Weights of a small sound classifier: adamw at rate 0.0037.
Rows from block 5 of a small sound classifier, named by matrix and row number. Rows with one number belong to one channel. Each number is 500 + 25 x the weight over its row's rms, rounded and kept within 0 to 999. All counts start at 0. Numbers have three digits each.
After each channel's rows are labels from the 100 clips, of 14976, where the channel reaches its highest value: "responds to" is what is common among them. Only what is clearly more common there than usual is listed. The data: acted Russian speech (Dusha). In brackets: how many of the 100.
# convs0: first width-5 conv (model.blocks.5.convs.0.weight, 192x192x5, each kernel summed), inputs 96-191
# convs1: second width-5 conv (model.blocks.5.convs.1.weight, 192x192x5, transposed, each kernel summed), outputs 96-191

convs0.22:503481457481514504491546456478484507496471504460484488494520530494498475479499481492523469513509500508486485467486502490482496474451478509516490505487498481476482505478481514520492474487497467482491520475502444490514518496510472476514498509466503476522501494476479459509490506467470491517
convs1.22:471477499477473495456475496458491477483507450502481481498473477520505479499445486488469511487447495471496521495485471508532490499476476478468530485519470535530544513498538523508507529488440478487506532479505579507474499483475465503464501492483512436498509492522505508536493511493496510515
responds to: emotion: positive (60)

convs0.23:483486488496503499500479478493496477484494510491517516473466452478494475474507511488509544491511502520459518479465503490466481450436495514513500504475498513491473503499449459481502451505502508544456491471499505508525482520499457450520508487456505518521557453520476498513480499522482500483
convs1.23:437478452494479488467490472481475482490499504472480480515509458531490501516509501510534498461519527484497481522503515511473510504475505493487485490498498440479500509437478489504489504476477467525492489498525498493510508483508551526553528503487491527511460470513488492523455484507447507480
responds to: emotion: sad (80)

convs0.161:478506510579523491536513508515498516505488493498455477497471494484505527478513478484480460481526477530473511487498482477517516505536491479505498494493487520492484526481510507488479541488480495468501526467478461504506463485498520517538494448465457478507465545454466545475520454496487519488
convs1.161:498486477514480510488526479504460495464477443501511513504499465455513504458477492443508473514495511539473475461493502510518483501496494503465496514531507496556554496486488583536499526507469507474502537479495537500486493545472544522554519523510498537439536503526485494536495522491510507526
responds to: emotion: angry (68)

convs0.76:464452497427488490463505474468444474499487494493525523472504441535477462515524528524511519517466500522500534467497475515476486495491495492489489512483492497531506537513477477521498470495491489499477475489488496517513512497498485466492476496464543503472464483548489455487462509498492521448
convs1.76:477543472509511532514495499467487482480478502495539523566513489488481467539523519511476529518444458479504535485507535498492502510454501494551523530511509551492455466520532506488461471472552485499500490488494468473554488476524455518472479492492508506503470472468522484501465472494513545480
responds to: emotion: positive (42)

convs0.69:500406474494497498462475484487465509477508518508504529513475476493521506473465483496467533467502501516476518492497485470476509466486512535501529492488517480478489501505485489472511449497508470511477467478474492490494476497484480436488510496462483522505489449464483496516475442497509503460
convs1.69:459487505542471463470523515522524524496515495520508506441457476502485554477494539524499494446487518545497455517497487512496531512509523516484522528498484482509510520464508522496457518467473493511517482487521503484428468525504542515523545453486505492443494516497530525500515519515481494499
responds to: emotion: sad (56)

convs0.84:429534463464516506516505459524529504492502487525510483503461501485526463494513502490467513472472465493490479469523497514507471527499500484496500512488464472490526537488530488455476492534485540511485510519535477469495426460462490521495526449535521491484499506492495491485468505473461482461
convs1.84:479488498475500471436475467462447478480500474470504482495482495490523468466505430508495467513456496446499497477527489490505490485491507494488470493501498463555513513491529580526498550541469531459530528486521573525487475529474500530524515497497478513489517510540484517461496535496485471481
responds to: emotion: angry (77)

convs0.3:477516534513512467491475507514509506494485475494478468499494539484495487508492507484510524492531496479489480449477472494492462526515507456454502478481491435484512532499485482495482479492515474486533530498481448471492489521469497497477447511518489448481482485495482507472507517516473463517
convs1.3:491494490492476522460485514490525487448481492473471484499504491451467495507459516519489513486503487522502523493496489504507477547550473498508492500464461508522524528470531511483487460521434495474483480459505515479487448482477466462462516453513543478501494524518520527488509464483490494488
responds to: emotion: positive (69)

convs0.35:454518499473491475474487469510510481506442494489468514515505525482474507476500538476466491489489452507518486454474486471483491489524507451491495489494490495491534467501503463457498456488465490506480492499483460504495482494498459512526474451544435511488522523465485497461510511507489495500
convs1.35:509455505511482500511498519476540494473501504488484515496536475481495515523478491484502501515486491489482518484488494462507490525481474502495480481507471478470468496446546494500494467516455526500478498485514460469535428488447477474493506491488511511515482502527540480480520482464467468546
responds to: emotion: positive (62)

convs0.100:462542534527493484529527501501529504542512512484521527506503484506477522522467508514519531503513488489533475476514502529539487519529483530496510532479492495515521532472551557490472519504488491487512494505503477465459455514503521550493536530511440478470467467506483507523446482452498508472
convs1.100:513463533490506471494497474497453488523538506517524449436483506483473527484496469515499539498481534488532470524444458492517471533536510518517488471506471457405462501487570530489523510501498521456483521491501507488501521498469509467524523563463499502472508505510492490474534538505487476497
responds to: emotion: sad (61)

convs0.177:466482488498496489496482470511512491474488501473498521529489481460490449489482471497492505469492493459486548470469474505509507491469495496503520497508465474498489561448489467442456471483492434454497501445448451434466481500484493495458497485506475494491497484477448496481481477506498518501
convs1.177:471483466457518471502485479466500484509466488500479523499475475504520481520509482518522505515486505458506478499486473498510476513462523497504513513497520481549528503521533556559469551506458484517488535468530563517460489501541468521472526522509545510460504500493521495510487505535516566495
responds to: emotion: angry (73)

convs0.167:566488505523493468500513505509469522499554482523493495516468480461458500506493496478483524484511534508533553541454454537506505537500522521500482481533463534510518509472534500479533526484503481502490459518476517534484543519482509532498500525524504496465453500492523523491500488503520493464
convs1.167:520509464507468533504468523513485470510495466484521518497494480493510476486470520517497455506501445527491473488513481526511474472466471462470474506465458500486465469492458463496482494535450486475484468509525497488491458455435463495451490441477500481485476457513513482464489452493487502456
responds to: emotion: sad (60)

convs0.146:517498522487518521535494499500493491509506512503506537506497482524504523543564507497523513495519498488532486521510507510514520502508522497565486502531512542565525511503497518496540485473485513484473479509518547504506523499537516488511521506470472505488548521506507487503501489530521508499
convs1.146:497471500509430464539510524528475503542510500514515534450513515488472529495486469480524505489461472490500555474530505499495486489515481489512496509486514445512555525467513538510515485488486483499503536506489451492500499488514472462473502520542468499500492498498526499501505479520492539481
responds to: emotion: positive (52)

convs0.53:528460498475492468445477506491452514526533453524530543490481487474502498472488498483458535494504541495458497515501447503487483538519490487468498513502481506492489467504476489500502514471485513517489414475492530514502521559439491464525511520504496540471496481509492492488475518481481495448
convs1.53:475488493507489511526495508548495496512523478453481492487489451468473470474464512558535518498553500522506511532515515497510485520473513494505473497462468438505501514486514497485448476469523493503471458499523509499499522520505516489518520507524486544496504469536455494449505515472472509515
responds to: emotion: angry (38)

convs0.11:506475516492497523551473480521525500454499522469516491492458508467497474492500477488500483496516504502490527468480530508476458521484440483535530505495473530476505544469478493468511477487510475462488493475491462504510541474480527514493500532469496509509514464488466500468513475464452458500
convs1.11:458498487489479474522484473464511498507492482467476518477494491509522491493519510486459513490464525456501503470485501496503520504503496487507486493479460503505488531486463520534507534530474472504514524476489538510493515504507486527469521546489509505482521509532517489534450523497472496517
responds to: emotion: positive (45); emotion: angry (40)

convs0.45:511477484440482518469490514452494499459472505480480508489517490480515482485518500468484489493482511463505464519492501455483459472435478518511465513478507532505457501471505512489474489486492494467461453472488537496497470481509487475520483483505492476483544497533481441501462508491504513529
convs1.45:484505487548519561488463522509481486497491520517499470491498530515533495511500529514524492501516511531529485506546547538496512505489488452486483531462506513514504544536471504524511471487508467515493483511495477463510497500491502535523514498448486504474495509504468487470476511470462468486
responds to: emotion: sad (78)

convs0.0:529499510480500537514482497485499491485510534467509531541464496494533506530506535495444528497461499459500529499500521539470461520508513505502513469489512449508482542485547501454512521487548480489503487490488518479509522525478482474509515505534527502563519548536498494474529491499522507536
convs1.0:501510479471494498506502457465511510499479497505520520515483455513506481515506491513503509507473478474496533466532467512487486511491508491509467496505490442482494520496511494495503511471473473515506571506478479487504520488467423504432443518519507484504510498497542509487523520508480561502
responds to: emotion: positive (43)

convs0.134:515545487525493497517532485466508524491484514460459487496479511471519508479436515461504475500496471475503501491500493468525531515545468500534459470520487495515456480515504514514474490480507487494492531493477462482522454501456522500550501404484509463488480459466506471473482514468480506491
convs1.134:475522497477485564485503517485472478518513489483479481524525435515488552512488509510537499525529460510506561446491489481518478459521514496531486528542487521527541519446548527544494502540478527478478499461518532480490481499495474482496481487488480496475542503540528523514513525510491486542
responds to: emotion: angry (56)

convs0.110:497447484483474492492473505487508523456465483443502503510512482509492514496481468449484473463470455472490483501467489468498463521498509481480493510488458520472496440487488466461489478486516483439452444497469493468519445505525479463514453433512467506505511520473515495503521452514484481539
convs1.110:516468487513511504520484507479461480497456512492459484499490507510494520505485525504484473456455471530497492536499497504499507510513498497469461479467506514473464498487482455453486487464484453496490494492451465494464485454481471493468471474466504476485475477453500473475484481531494482506
responds to: emotion: sad (93)

convs0.94:498511512482496483464464518519501480473513484499464459524481463487463499514517479465460478465481506473466478504469470537487476518491536531475498479471438471483485523507527454472497481472519433472506498455472530490514515525478513500536516527518555534546526477522439498483500488490500497460
convs1.94:506433450472453476500469481429448481479453478480457484506464496494478501476484521493478461449491497523484482497511457496495504461508461510463466488480443477487491480482487468476479497468460497509466505483472479493459466475450505490502465461518482507511518512530503498493465521469466494500
responds to: emotion: sad (73)

convs0.126:495542491491498523541508477506497523489484526491448462500553505468504527485483505505501486511474473489472519449495524501452555507526500525544478496477505465503460472502514496527470466480490507502532559508524430473498495506498476526482472502498498496505454508533484536495493474469468489510
convs1.126:494524510482472517502514506460474497481495505514497477500501503487488505522476497461472458458495480500493509482511511509509484498514484439502514525511492456558519494480488526517478509502477499432512461462500551511492453505501475515474478461461508499522513516525469525482495514490500476489
responds to: emotion: positive (72)

convs0.14:463518551519510509466525479553523496501530470469481489541488485463467526477486452464511524522500466501485494493510491559481491493524499509472493500478518546490490487469509478504497490528444504507485465470543490487526511444524478501538515493471510534490510510512487451506494474508474548487
convs1.14:499498479495488463521532488493489493485481496529516493518507470438503489506510524513514463497499491543534488529475464448482467459483517481472483465513525494502489491493524488539460490487526456489505523450488518511539509447511483484474477478478504530529534525506529496466490523470515544507
responds to: emotion: positive (47)

convs0.178:474494489474519523486501473530487498485497519480483455510497471464484475489470487499450497485490486454456489477507503524504516466447489484500511488453487468521488505489451460492505518498486475461525506497491446486481506508442516520509507521481523491513519495515488528501482504480473499463
convs1.178:493517524488464445485453477456493484494493472491481479467471472472431501504451511514518488494457468495517512519460442487489537509535519495478483503479500436514515500531525559553518525524488479514485493495548555523505500501522506522507513510521501541508481489482486504466512500515518463474
responds to: emotion: angry (67)

convs0.19:481501515498510493502514479487507495484510471552478491515492478487468543532523459475477514510462529496527490514514487543538495499529506529458484507492517494472489487514530526484501467558507511520500498503538515546528512459471485456507481518471501564497472509513494495543477477471506497501
convs1.19:497488494493500497501531524511463502534451526515458565486481522522522512512459508538501470466516511505508464473493506480515449437537501455548544522491520489542530492501500529523487476480527539525511536488469497528455498484485513522507539519487470523491456472475466475472527490474479485473
responds to: emotion: sad (56)

convs0.127:530488512487490510509490514469498516483476495505473484529495513500495531485511488491449495453470505493475487533514500472492507525549519508475504468482509496473491509547483501451490505495540505484497513500513539532556505483474468469519488496518505515531487484520525458493495515460471504527
convs1.127:506483497509480518505524514519532507485513482509490489487509512510474538479463516489483476493463453526489500523520506533506462529545447504458506509490497480541526502471498534508490456487471519447506464487509483484476446507481517489514519497508506481481510521509509499500503515495484442480
responds to: emotion: sad (72)

convs0.9:476499475496522495459519478533524522511527507504485546493468506453493496534489464484480538490512498505479467487488500494465469486483489497519487505497519502480530480522488455496530470470492441461491496462445459483488494487502500483462517511478480473509497484470482499510530441514472488459
convs1.9:487485496511490527505530518524491521479497507503505524539477500513523502490539519497502516514483521467513499494496496507514507499411494493505522552476452495496503506459488518520510522513457527486506511507491521488467472484513495505523539523518528512524550510508504513475481566448485474546
responds to: emotion: angry (50)

convs0.15:499522494500492478513465495505515481497494491492526533479486478466511500498494496491432554451466519502487479511475497490472481494495465519496500496486478502508509498519504477463501494492509478471494443470502494469530490498481493496503535526518531509483473543535458470524501488481503518482
convs1.15:440501510507492500478511509524502500526499516511495498536454505502517518432531503518499515476459534507474451517488529497515454485507527521483523512483491480509501460498472515534484526521478520481533516510543543535493492531524525512518490454511442478505483505518512506480470480484495511482
responds to: emotion: sad (70)

convs0.162:517473492512494451516528510499475503505477502474490513495468452490444515505546486503510516489505463496488510488450438486492533499498537523509515466492506536478499498506510504502515445470487423498462455472487494458497451467539483438520496473471510518490478534498511497506480472520499528466
convs1.162:498497467526486533546503532514507544463475512506512508486514510476504534508469501483468505437446498491459489504481496500472507505531492487522490494514463536503511510515496500519526509487499508486488514453491495492470479564480593525585519514516503533431513455505479488504474521498492491522
responds to: emotion: sad (59)

convs0.147:519488536511506536526485496491479490511510527488503549511494512510514527524502517476505527481529494488535501530514519515496519499511527524544484496551517512527536516498513521489554482472513548512476482514534560486497529502513502483487508513478481518504519514502515488513486503530515501498
convs1.147:515490530487497528532529493476500498516480510516490486540536526556538486517479506538482504463465434460480538486492525479507481521555486523549508468495511491486492513476488510462507537511491481479496502527504496513523494502510499458517487529500495467467455466555585494502484464509465481455
responds to: emotion: positive (69)

convs0.135:440493482435520520461497453483467462485461492520480516502479495513490472493481523485474514524461473485500478442488490509517478462497511473472465479461484478438491497494472471494464491496473485461497499464482447473489469467472502488508504482468493456486496484483467500480464490495509500503
convs1.135:486468514478478526517487481495526518521540526519515469502493531551523528463511506498452514498476500509518469479492522513504467485494498479474469521513471494530503542443495508481488523493449548478491542486476519511489467515440488484506542522475532503506507506500477511504513494496489502533
responds to: emotion: angry (52)

convs0.6:512498543495530549507492492511488487481526520518515558543499540496538509462531537489460551476466495505477498492504540498491486535499548546501539530499530463495525536504527497472497492499537485486489500496512520488518533491509499480524513531525532506553529480527509485481510468526501478522
convs1.6:502510494458490458487488471452477490486496493504478483535504428497496465507477486495483511492491467506494488479479457486468501525483454505440495513467490477556532540471493496526509525459477497516507502508475539502494490484467472485464474502542508447495501495471494509481503518486522524501
responds to: emotion: positive (40)

convs0.169:437526469480516485505472496490505500467484498498490555510501463480477519499524478480441481468482484507455458458513490497514478479499511478511486469455495535494487469512501458464503472477524479518511502473491497530535516484486500499500512513502526531524511506537467505537510481487486499529
convs1.169:503466511499510510491465499489512490476499511481508496510485479507506518483516534505498502469529544544515511477526532499526520482496498535488516476483496484483480481490435450497471456455515495510486472467496485520509488500488523490505490501517488512548522514513488487466490522483512488497
responds to: emotion: sad (66)

convs0.44:480479474473504529492507498480484499545459505511495490461464523479502525513464476477489467482477496494497467502514515497501481442522519474488458500488484441433487482491506474477498495493488471501494470451503489454461463497473506489493496504520530493474498497529479482493488518482480509491
convs1.44:492493494507497538470504495508519498484496476525489509485498528518523475455472503498490508510536494501484447485513509485478504492511430507492519495479464487467448491490465478489456485484482501481489496513524505495492507499457472492470463482465545499470504519490495513465496513470463437530
responds to: emotion: neutral (61)

convs0.12:495464484519468485493511519466482500501457475518472557465498497482483520488509444475500519508503503533514514531520478441520486422494532532504466494501519550445510438473527529533499495453486480494489464512488508518475503464491523514513522491489517506475487489508467505510480485504497497514
convs1.12:532479518518475533482496525484512504491550464502504499498474521492497499475510501467494481493513522532477487518514536484472484525501475450483516498505500481496494471524477496485496442485515448466478438480502462487515488505459506469508496461494484478486490525517475430489523472494479458494
responds to: emotion: neutral (60)

convs0.122:464489470511509488482513480464463518532494489464487501514510520495486528481483482488513485544534442437501507520508502468528585510550520499551496468477528504487470464527520484526459472475491501518485471464436499465469494494499500519507464454506454514477500502454491495465465479469481493485
convs1.122:500490523488502518478515507473522538468481517489489496504534493512448434514471509498493497518484509532531496498498535497536510515550472491512512541511457456568545503514538547535496486506538555518495458498539484519522481475481483475485514518492503530552463505477496507465547460504482479499
responds to: emotion: positive (61)

convs0.101:455515478485524551517502515464516517556538513499518532501506492521507563519481520502515530495509486499519493490547553476504507481524491511506503510471544481506533503521452489515506519535539531556518495520522501513573490514478480505532506506450508554546551479503496497525461509495481480529
convs1.101:471535458451535469472521485511497500488485461490492521469510484524474487536496509535494503501473521484561483521524460501482479487462531492482489473504511502504524478457503503531510497540487486533525553483515494511501507502542468498460476541495532479526524499436447494522477543474526548506
responds to: emotion: sad (58)

convs0.67:514458451474486406467504488470453468475481442499471492497491482482472491509532477467486464475475505508468460488457449474487485477462505505483504474489471529480472461497537481496495449445504479510458464480469526513499491483510495475526486498517516506482508499526504531508473470506502497484
convs1.67:516514486512500534502487521485475515459455524464482501509485525469500526510485504451456458464460482513475470509524535524486512506499480491489510470489467505465490476473475471489482486482497470512480470504496485501521490485502474499470474493501470517509458447468497440485485474511502535472
responds to: emotion: sad (85)

convs0.21:515537476506524490523514467483478510473471489482502511528487496492484531473511475461507453486468498518493536509475515452510555537560544501516497486496511496497511459518478472510422530467509477508516547468516450481519486483543531530481508453548519478502514512501504509483507478502503512471
convs1.21:480502463505492461481529492426448475466506485484513526503484483498504480513506473508464462491452500463483523463495508517491478465456469469501514557544515507579522532482527539569497535530463504489496494508511489505468493485485514512535532491485493491491495478536452551525492515463493509486
responds to: emotion: angry (79)

convs0.170:501504501476510507495463495485493515506466460459522504480494463522511567509513502516509494476486424455499465514512469550493475500548543508490488453478531472538499509534472502482454499501513486478476517482488501459506463475518474432520471513480482539532510470504507428498502470514506500508
convs1.170:460510550490447510503513479554495517496505449497491477520497476494473455501478456499494519479492489478476513522460460485487517543480519477504466487485492460512515517539489518487447487495507458478507486504492514478479488559482499481525511446481455472500442488534529486516496465482488531471
responds to: emotion: angry (61)

convs0.189:456471471431515488451489477472461473484484483505479466454495489490511486491494519521460486490454506484476485515492495503502495493489531489498444468460477452486506489486509483506494516450475486480497519488460491479481489512464505485474488507484500480489513435494479504486462500508516502453
convs1.189:480503517496488506474448503495475490469477485472451484519514439473424462495464507500480476489474476491481507469490472540490551526520506489513520511467483440533516506505521523466484518477486496497504497503471534499539492518462453494459499496494487468525498497485476515490501497466486486485
responds to: emotion: angry (69)

convs0.179:468472510483480493499474514476484512474483496484469484515515526507488535481451523502496444490499472486509500516484506478527491547526527518505501472517519489455496478535503501551514480451499463527472448463472518452486464507489469467477446467472455466522480528481489530455469482523525490488
convs1.179:495525526505463526489504494504537495506481514488499489510503487463465524502468521493502490470459453532485524464475534519508563531506505563473541486489483465551518517520470494506455487527484484475506483464517507489518450503493511498524541464512497526506459453474525488517524433479491525472
responds to: emotion: sad (62)

convs0.77:487499477510505470478501467524505527493500500498475458511475493467500514464502474488475467532481454477483509479479481527501497485515477522489481466463498498451514510489495463530482457516504476515524530501487465453489475455471489498469467466525482526502478558500481541495537476500509486524
convs1.77:512513469502485488482505518477487514462420498473474474472474514477511483513450466490485472490482498437481488513515483507509509441511472491501527532516460445539492488502517528506511500531491467482496525487517533475498476493540465500491476482423485480468559514494500486469499547491497507526
responds to: emotion: angry (58)

convs0.83:489495485503499478474500479509509524508494491513510477492499440541498506483512536499497448459492533539484484494481510498458489561532538511488494532459457443491506486472499523470464492495514481514512493490489510535504513493503513473497502519522442481533531478495492485516512499532537483503
convs1.83:498486469505474478456512491514477475531486493482476466475511499493444488508481497502509409493492460490493479534489478496500503488490493458466512443521528469487489477500490462497503515461488467495509503503436522471554478499495505508485465459457495466537456504461526504504518442492472506461
responds to: emotion: sad (67)

convs0.74:496480476500489486473487475519517490501495475489518510414474496494497492459509469520501519492529497522504442504502485472521442482514524475531462514493500533509529460477467497482513497446488536489491500499491491526480480507515520480470508548494501519487551452518510494480499540519525499503
convs1.74:442462467496497508479486506476463471534522509498468499534488460481466503491484495510499461452482523513479469486534486518476502505452509516474492466511467433467479480492464481489501519458490506497499446493513485478522481491497483520470455499495491538551468527500475495494461507498484490448
responds to: emotion: sad (57)

convs0.64:484528481492500523533524515560542507551543495506503499539451514446502511485469492487486519447488513517516511500464501548500552513527515487514525532518472511526503530476506483470501469526453509512504508501498508460483535512482480517480555522466492510504460518478486512505509482474499509494
convs1.64:477509468473481479496502490514516508515490503474487506476496456445488481482502528514525457500505491527488492458517488523471525467488488489489502532500512453480477515505534513511507535537526506494496444490515559544508492485501535506526520513459458537438538526539484493439495551469503491530
responds to: emotion: angry (47)

convs0.174:519518470487485469474478497504463447524528527494463518465480479474483532503486492472466523518504496465478485523498464507476513509508504482513470531523470486542508499471512516509509450495504454507492479496488506478450477484473495479467483501507452452489496510488476500504497484477482494468
convs1.174:500503504464488452452508486463499511482455531529524513503519463509511454479497461524531495508551500474541548494446450471496527496468446470536461513541503543459495455504470452506525526500469503523506528507510494499498496495566512476484455500504497518520485477513524501517493499479521512477
responds to: emotion: positive (65)

convs0.46:527467469461501470506511496458476485477465486480477522520539482493455493480503499490494473508487472496486496468471470475518473512497497487489494502459480516471474513486533497477494492468485448481441469456453481458468469496514476451456451487479475489496497455454498474482486476499497512487
convs1.46:404487487476476484479509518443505493476459491479481477489472473444480506489472456478459498471482435475500497453483486497513533552510497533510523464500532500436460477515549475478483525465504499509508475460487508495484461487467478477462499508509482472512489491480488493496506493489477510479
responds to: emotion: positive (42)

convs0.28:469498488432532488503457471498463466486482502499495522472447483489506474469507466463459485494466503480478522479525508502521502528433491468486490468500475512476493488461457478495487489482489462433504530463463470475480498502457494524521525502489514501524492520492476506457494468503497466474
convs1.28:483479500459508460486484443473481481506519473513503479476472492486492504498492487485468495488492522466488496525498486501529497532560470504477507496495454522532532508494516529520514523505479473471505469478506544521465491485468522504518501508486539505487550500527480518541489551467524527552
responds to: emotion: angry (90)

convs0.37:490495516527464480547517514518530511501514495517504487455476465478482530537516485498457520471441491479539535470476478474507529468498491498481516518543503519550574500465473460454530497460525501454500475491478473498458496523490482469499469491470507530468491522481500497480540485519513459469
convs1.37:537499491541493490490490493522564505491498515506523485462472565500510465488482535508493464490506478551495469492484502475474533476501518538509528509454493528484458520467446495510502518477464477468508501492495515477468488495504533500521501498484478470480536547536514489507497527517500520559
responds to: emotion: positive (43)

convs0.139:462509474472486498497511481507509479486498509497450462505462524474519504501479506474486516498524473458491509484492511512479434483504483508461493510516491515492485487459469477485490493527486478499504498476517399404496467430487508496503500518488500503501456476482468494474459495473464490483
convs1.139:471468467503473494492499502488505496509530475486503434506490496470466501468475492483496464516506512516479506480475476503533455491458481488482527535514438455549521524487504514497499585455471471456529488492492598536499526537464473510523512514493524505522529498494480529483458553488509495493
responds to: emotion: angry (71)

convs0.95:490540506473507497473502471517539523485481494477500482478493492438493497518444556507475516504518450472508534458513503512509524515465508480505491483501498482536515457486516522505550498506486501476492526518488487454488469504471497508501483496457504489496511513459513517524508446458491511491
convs1.95:462510521448551470458477484473423476481506468470502457492501484522500463493479462530491460529514492434478490515451458491504511527477500451514491491471487455512529495475503497494533519486476553523500506490497520514541502476461499521488517482530486501510561548548468510500483533484538512509
responds to: emotion: angry (91)

convs0.8:521480546482500514492447466511492481483528504518491532564466536513538496485494526537466546490473510500507494512495505505476495542476511507463544529524524484507534560515528488523544511460524516470495471496489531550489541523459529481483523509548496508526523476548502519465528508507520476509
convs1.8:476476498467547492480470521503511467470504544487503474576541455495495504505536520474479531537495482476494477494494497496517453485486457515488509490511474479499528517507514487498526510512489510474487458505518481478463478482458478484493501527580547480515491530472484489489457502468475467443
responds to: emotion: angry (43)

convs0.7:516465460499501495489506519474489533482475508487487536517517506474482480511521501496504489477514456454517464388491505515455477511506529403494464518489494504495490471528493488476493492506514474471490470495511464472498484479499481478499447486498474496501513456495487503496514517472469495494
convs1.7:529469469514460525473507545476500499450502487484515518519524499471508489524515492515493528484493474466520491486483518453521502517528502534485546508483525491510540489496549533541534462507460492507487512480496469505499501499488506474488475459503498482532502479531511509478488465490483539492
responds to: emotion: positive (68)

convs0.168:502512521476508518508462497491486531430507477496507516515497471503478570483525481489479529484475459483500498521478488517523474532537546494523482481488533539500524492560484474512496483480520480484479465471496521478519500514532456444500487518471525523552515540527505464474515472523487506512
convs1.168:484505502513482493547523497484497503501511486532501517533517483481541522509501523491530515484510547559475486472494491504519492496502472499494513533502498495570535534461508568541515492492517496464485499483460526544499447515464533522547526533515493534530544512522478507493486554473497491530
responds to: emotion: positive (44)

convs0.175:491483472476495464462483481468485492482479472493504505447451466512489539504472516532485492503517457507486482445498476472477506521528496492497475526473495485505476487501427479496494473493485473507498476497494496513505461505485462462462468455472474538488470515468500474495490471495496472478
convs1.175:523493523496446524500497510462495493471519514479489468485522469479460452483422460522498484501546478479509524572487518481463507544499482501471504520490466458502497502505541515494498499460495497499466470485458529492477467495474486469470503473505503487513505499523490471480553491473472501497
responds to: emotion: positive (46)

convs0.86:508496510491515508487467464526519490483493517519456500495479526474517467481528482512483451489479519494481458506509522538531525495487489484520500530509522518443464504493442423511522495489493471520534528494489510520502481553484511517484482501470445486494526484476493549516509503496507480513
convs1.86:462501508489527485477498476491455495472478516488539464507506475508488507471489492489488527491516464488510457472520508444499477448483464459487478522454523504528525522491487527513511492498534522448498507499501503486507505493453479483467477482543509459505504515506462479458468491469491485509
responds to: emotion: angry (65)

convs0.81:504483483502452440512507481477527533480478487493489480482513497493454512519500566500492480516483484482468492476456459522511513475538497489543478476492486516520458482478497512492446477497478458467481482509491478461474480489507500493480467456504437492454473502451468475493459453475518474478
convs1.81:485495518482564492462477496486457478486559515528477506515519502463479506477477517512534466507483487489458504503511491461488494533511472449510443516502519485454497479537453472555539497480508490501502478519470491503507544482524479482471474520518478514521457473506522470485506481518488472472
responds to: emotion: positive (57)

convs0.155:493511525502526491486487510511526469500513470463463495508476495491492458477455506500510533466498468505482544443434476473470494506465443505465515475470477508488518502455499475476478442470510466506491463477477471466487504501483457451497453509475537433482494517479506468467486440494476505487
convs1.155:472479500466507459469527486490488505485525482499520468475522479508473511508474450504498506522525501463525517488497471511475481518517485506500487510513493507576549540461524551527528530523467506454503522463494544508499484526501473496479510527514541521475512515516500515513501509467503541489
responds to: emotion: positive (53)

convs0.190:490464481488483457483471528495498520522512504494507522473501477458461492533482511495508491488511503498510501501485477501469454568521490524499531488494473510469500530514552528482507507475513532513473499485475504501480526502503511488489490538494478515485450479491474552454481493463480502502
convs1.190:453525501486484505497493514471477499515522465483503488483480477450466513440462467500443498499446474490491481474510462503512520516532521503486476484466535439468446523525512483497481532496502484519481460501486527479448462521461515502516525547501452502493553516501473511447500541507499495500
responds to: emotion: sad (62)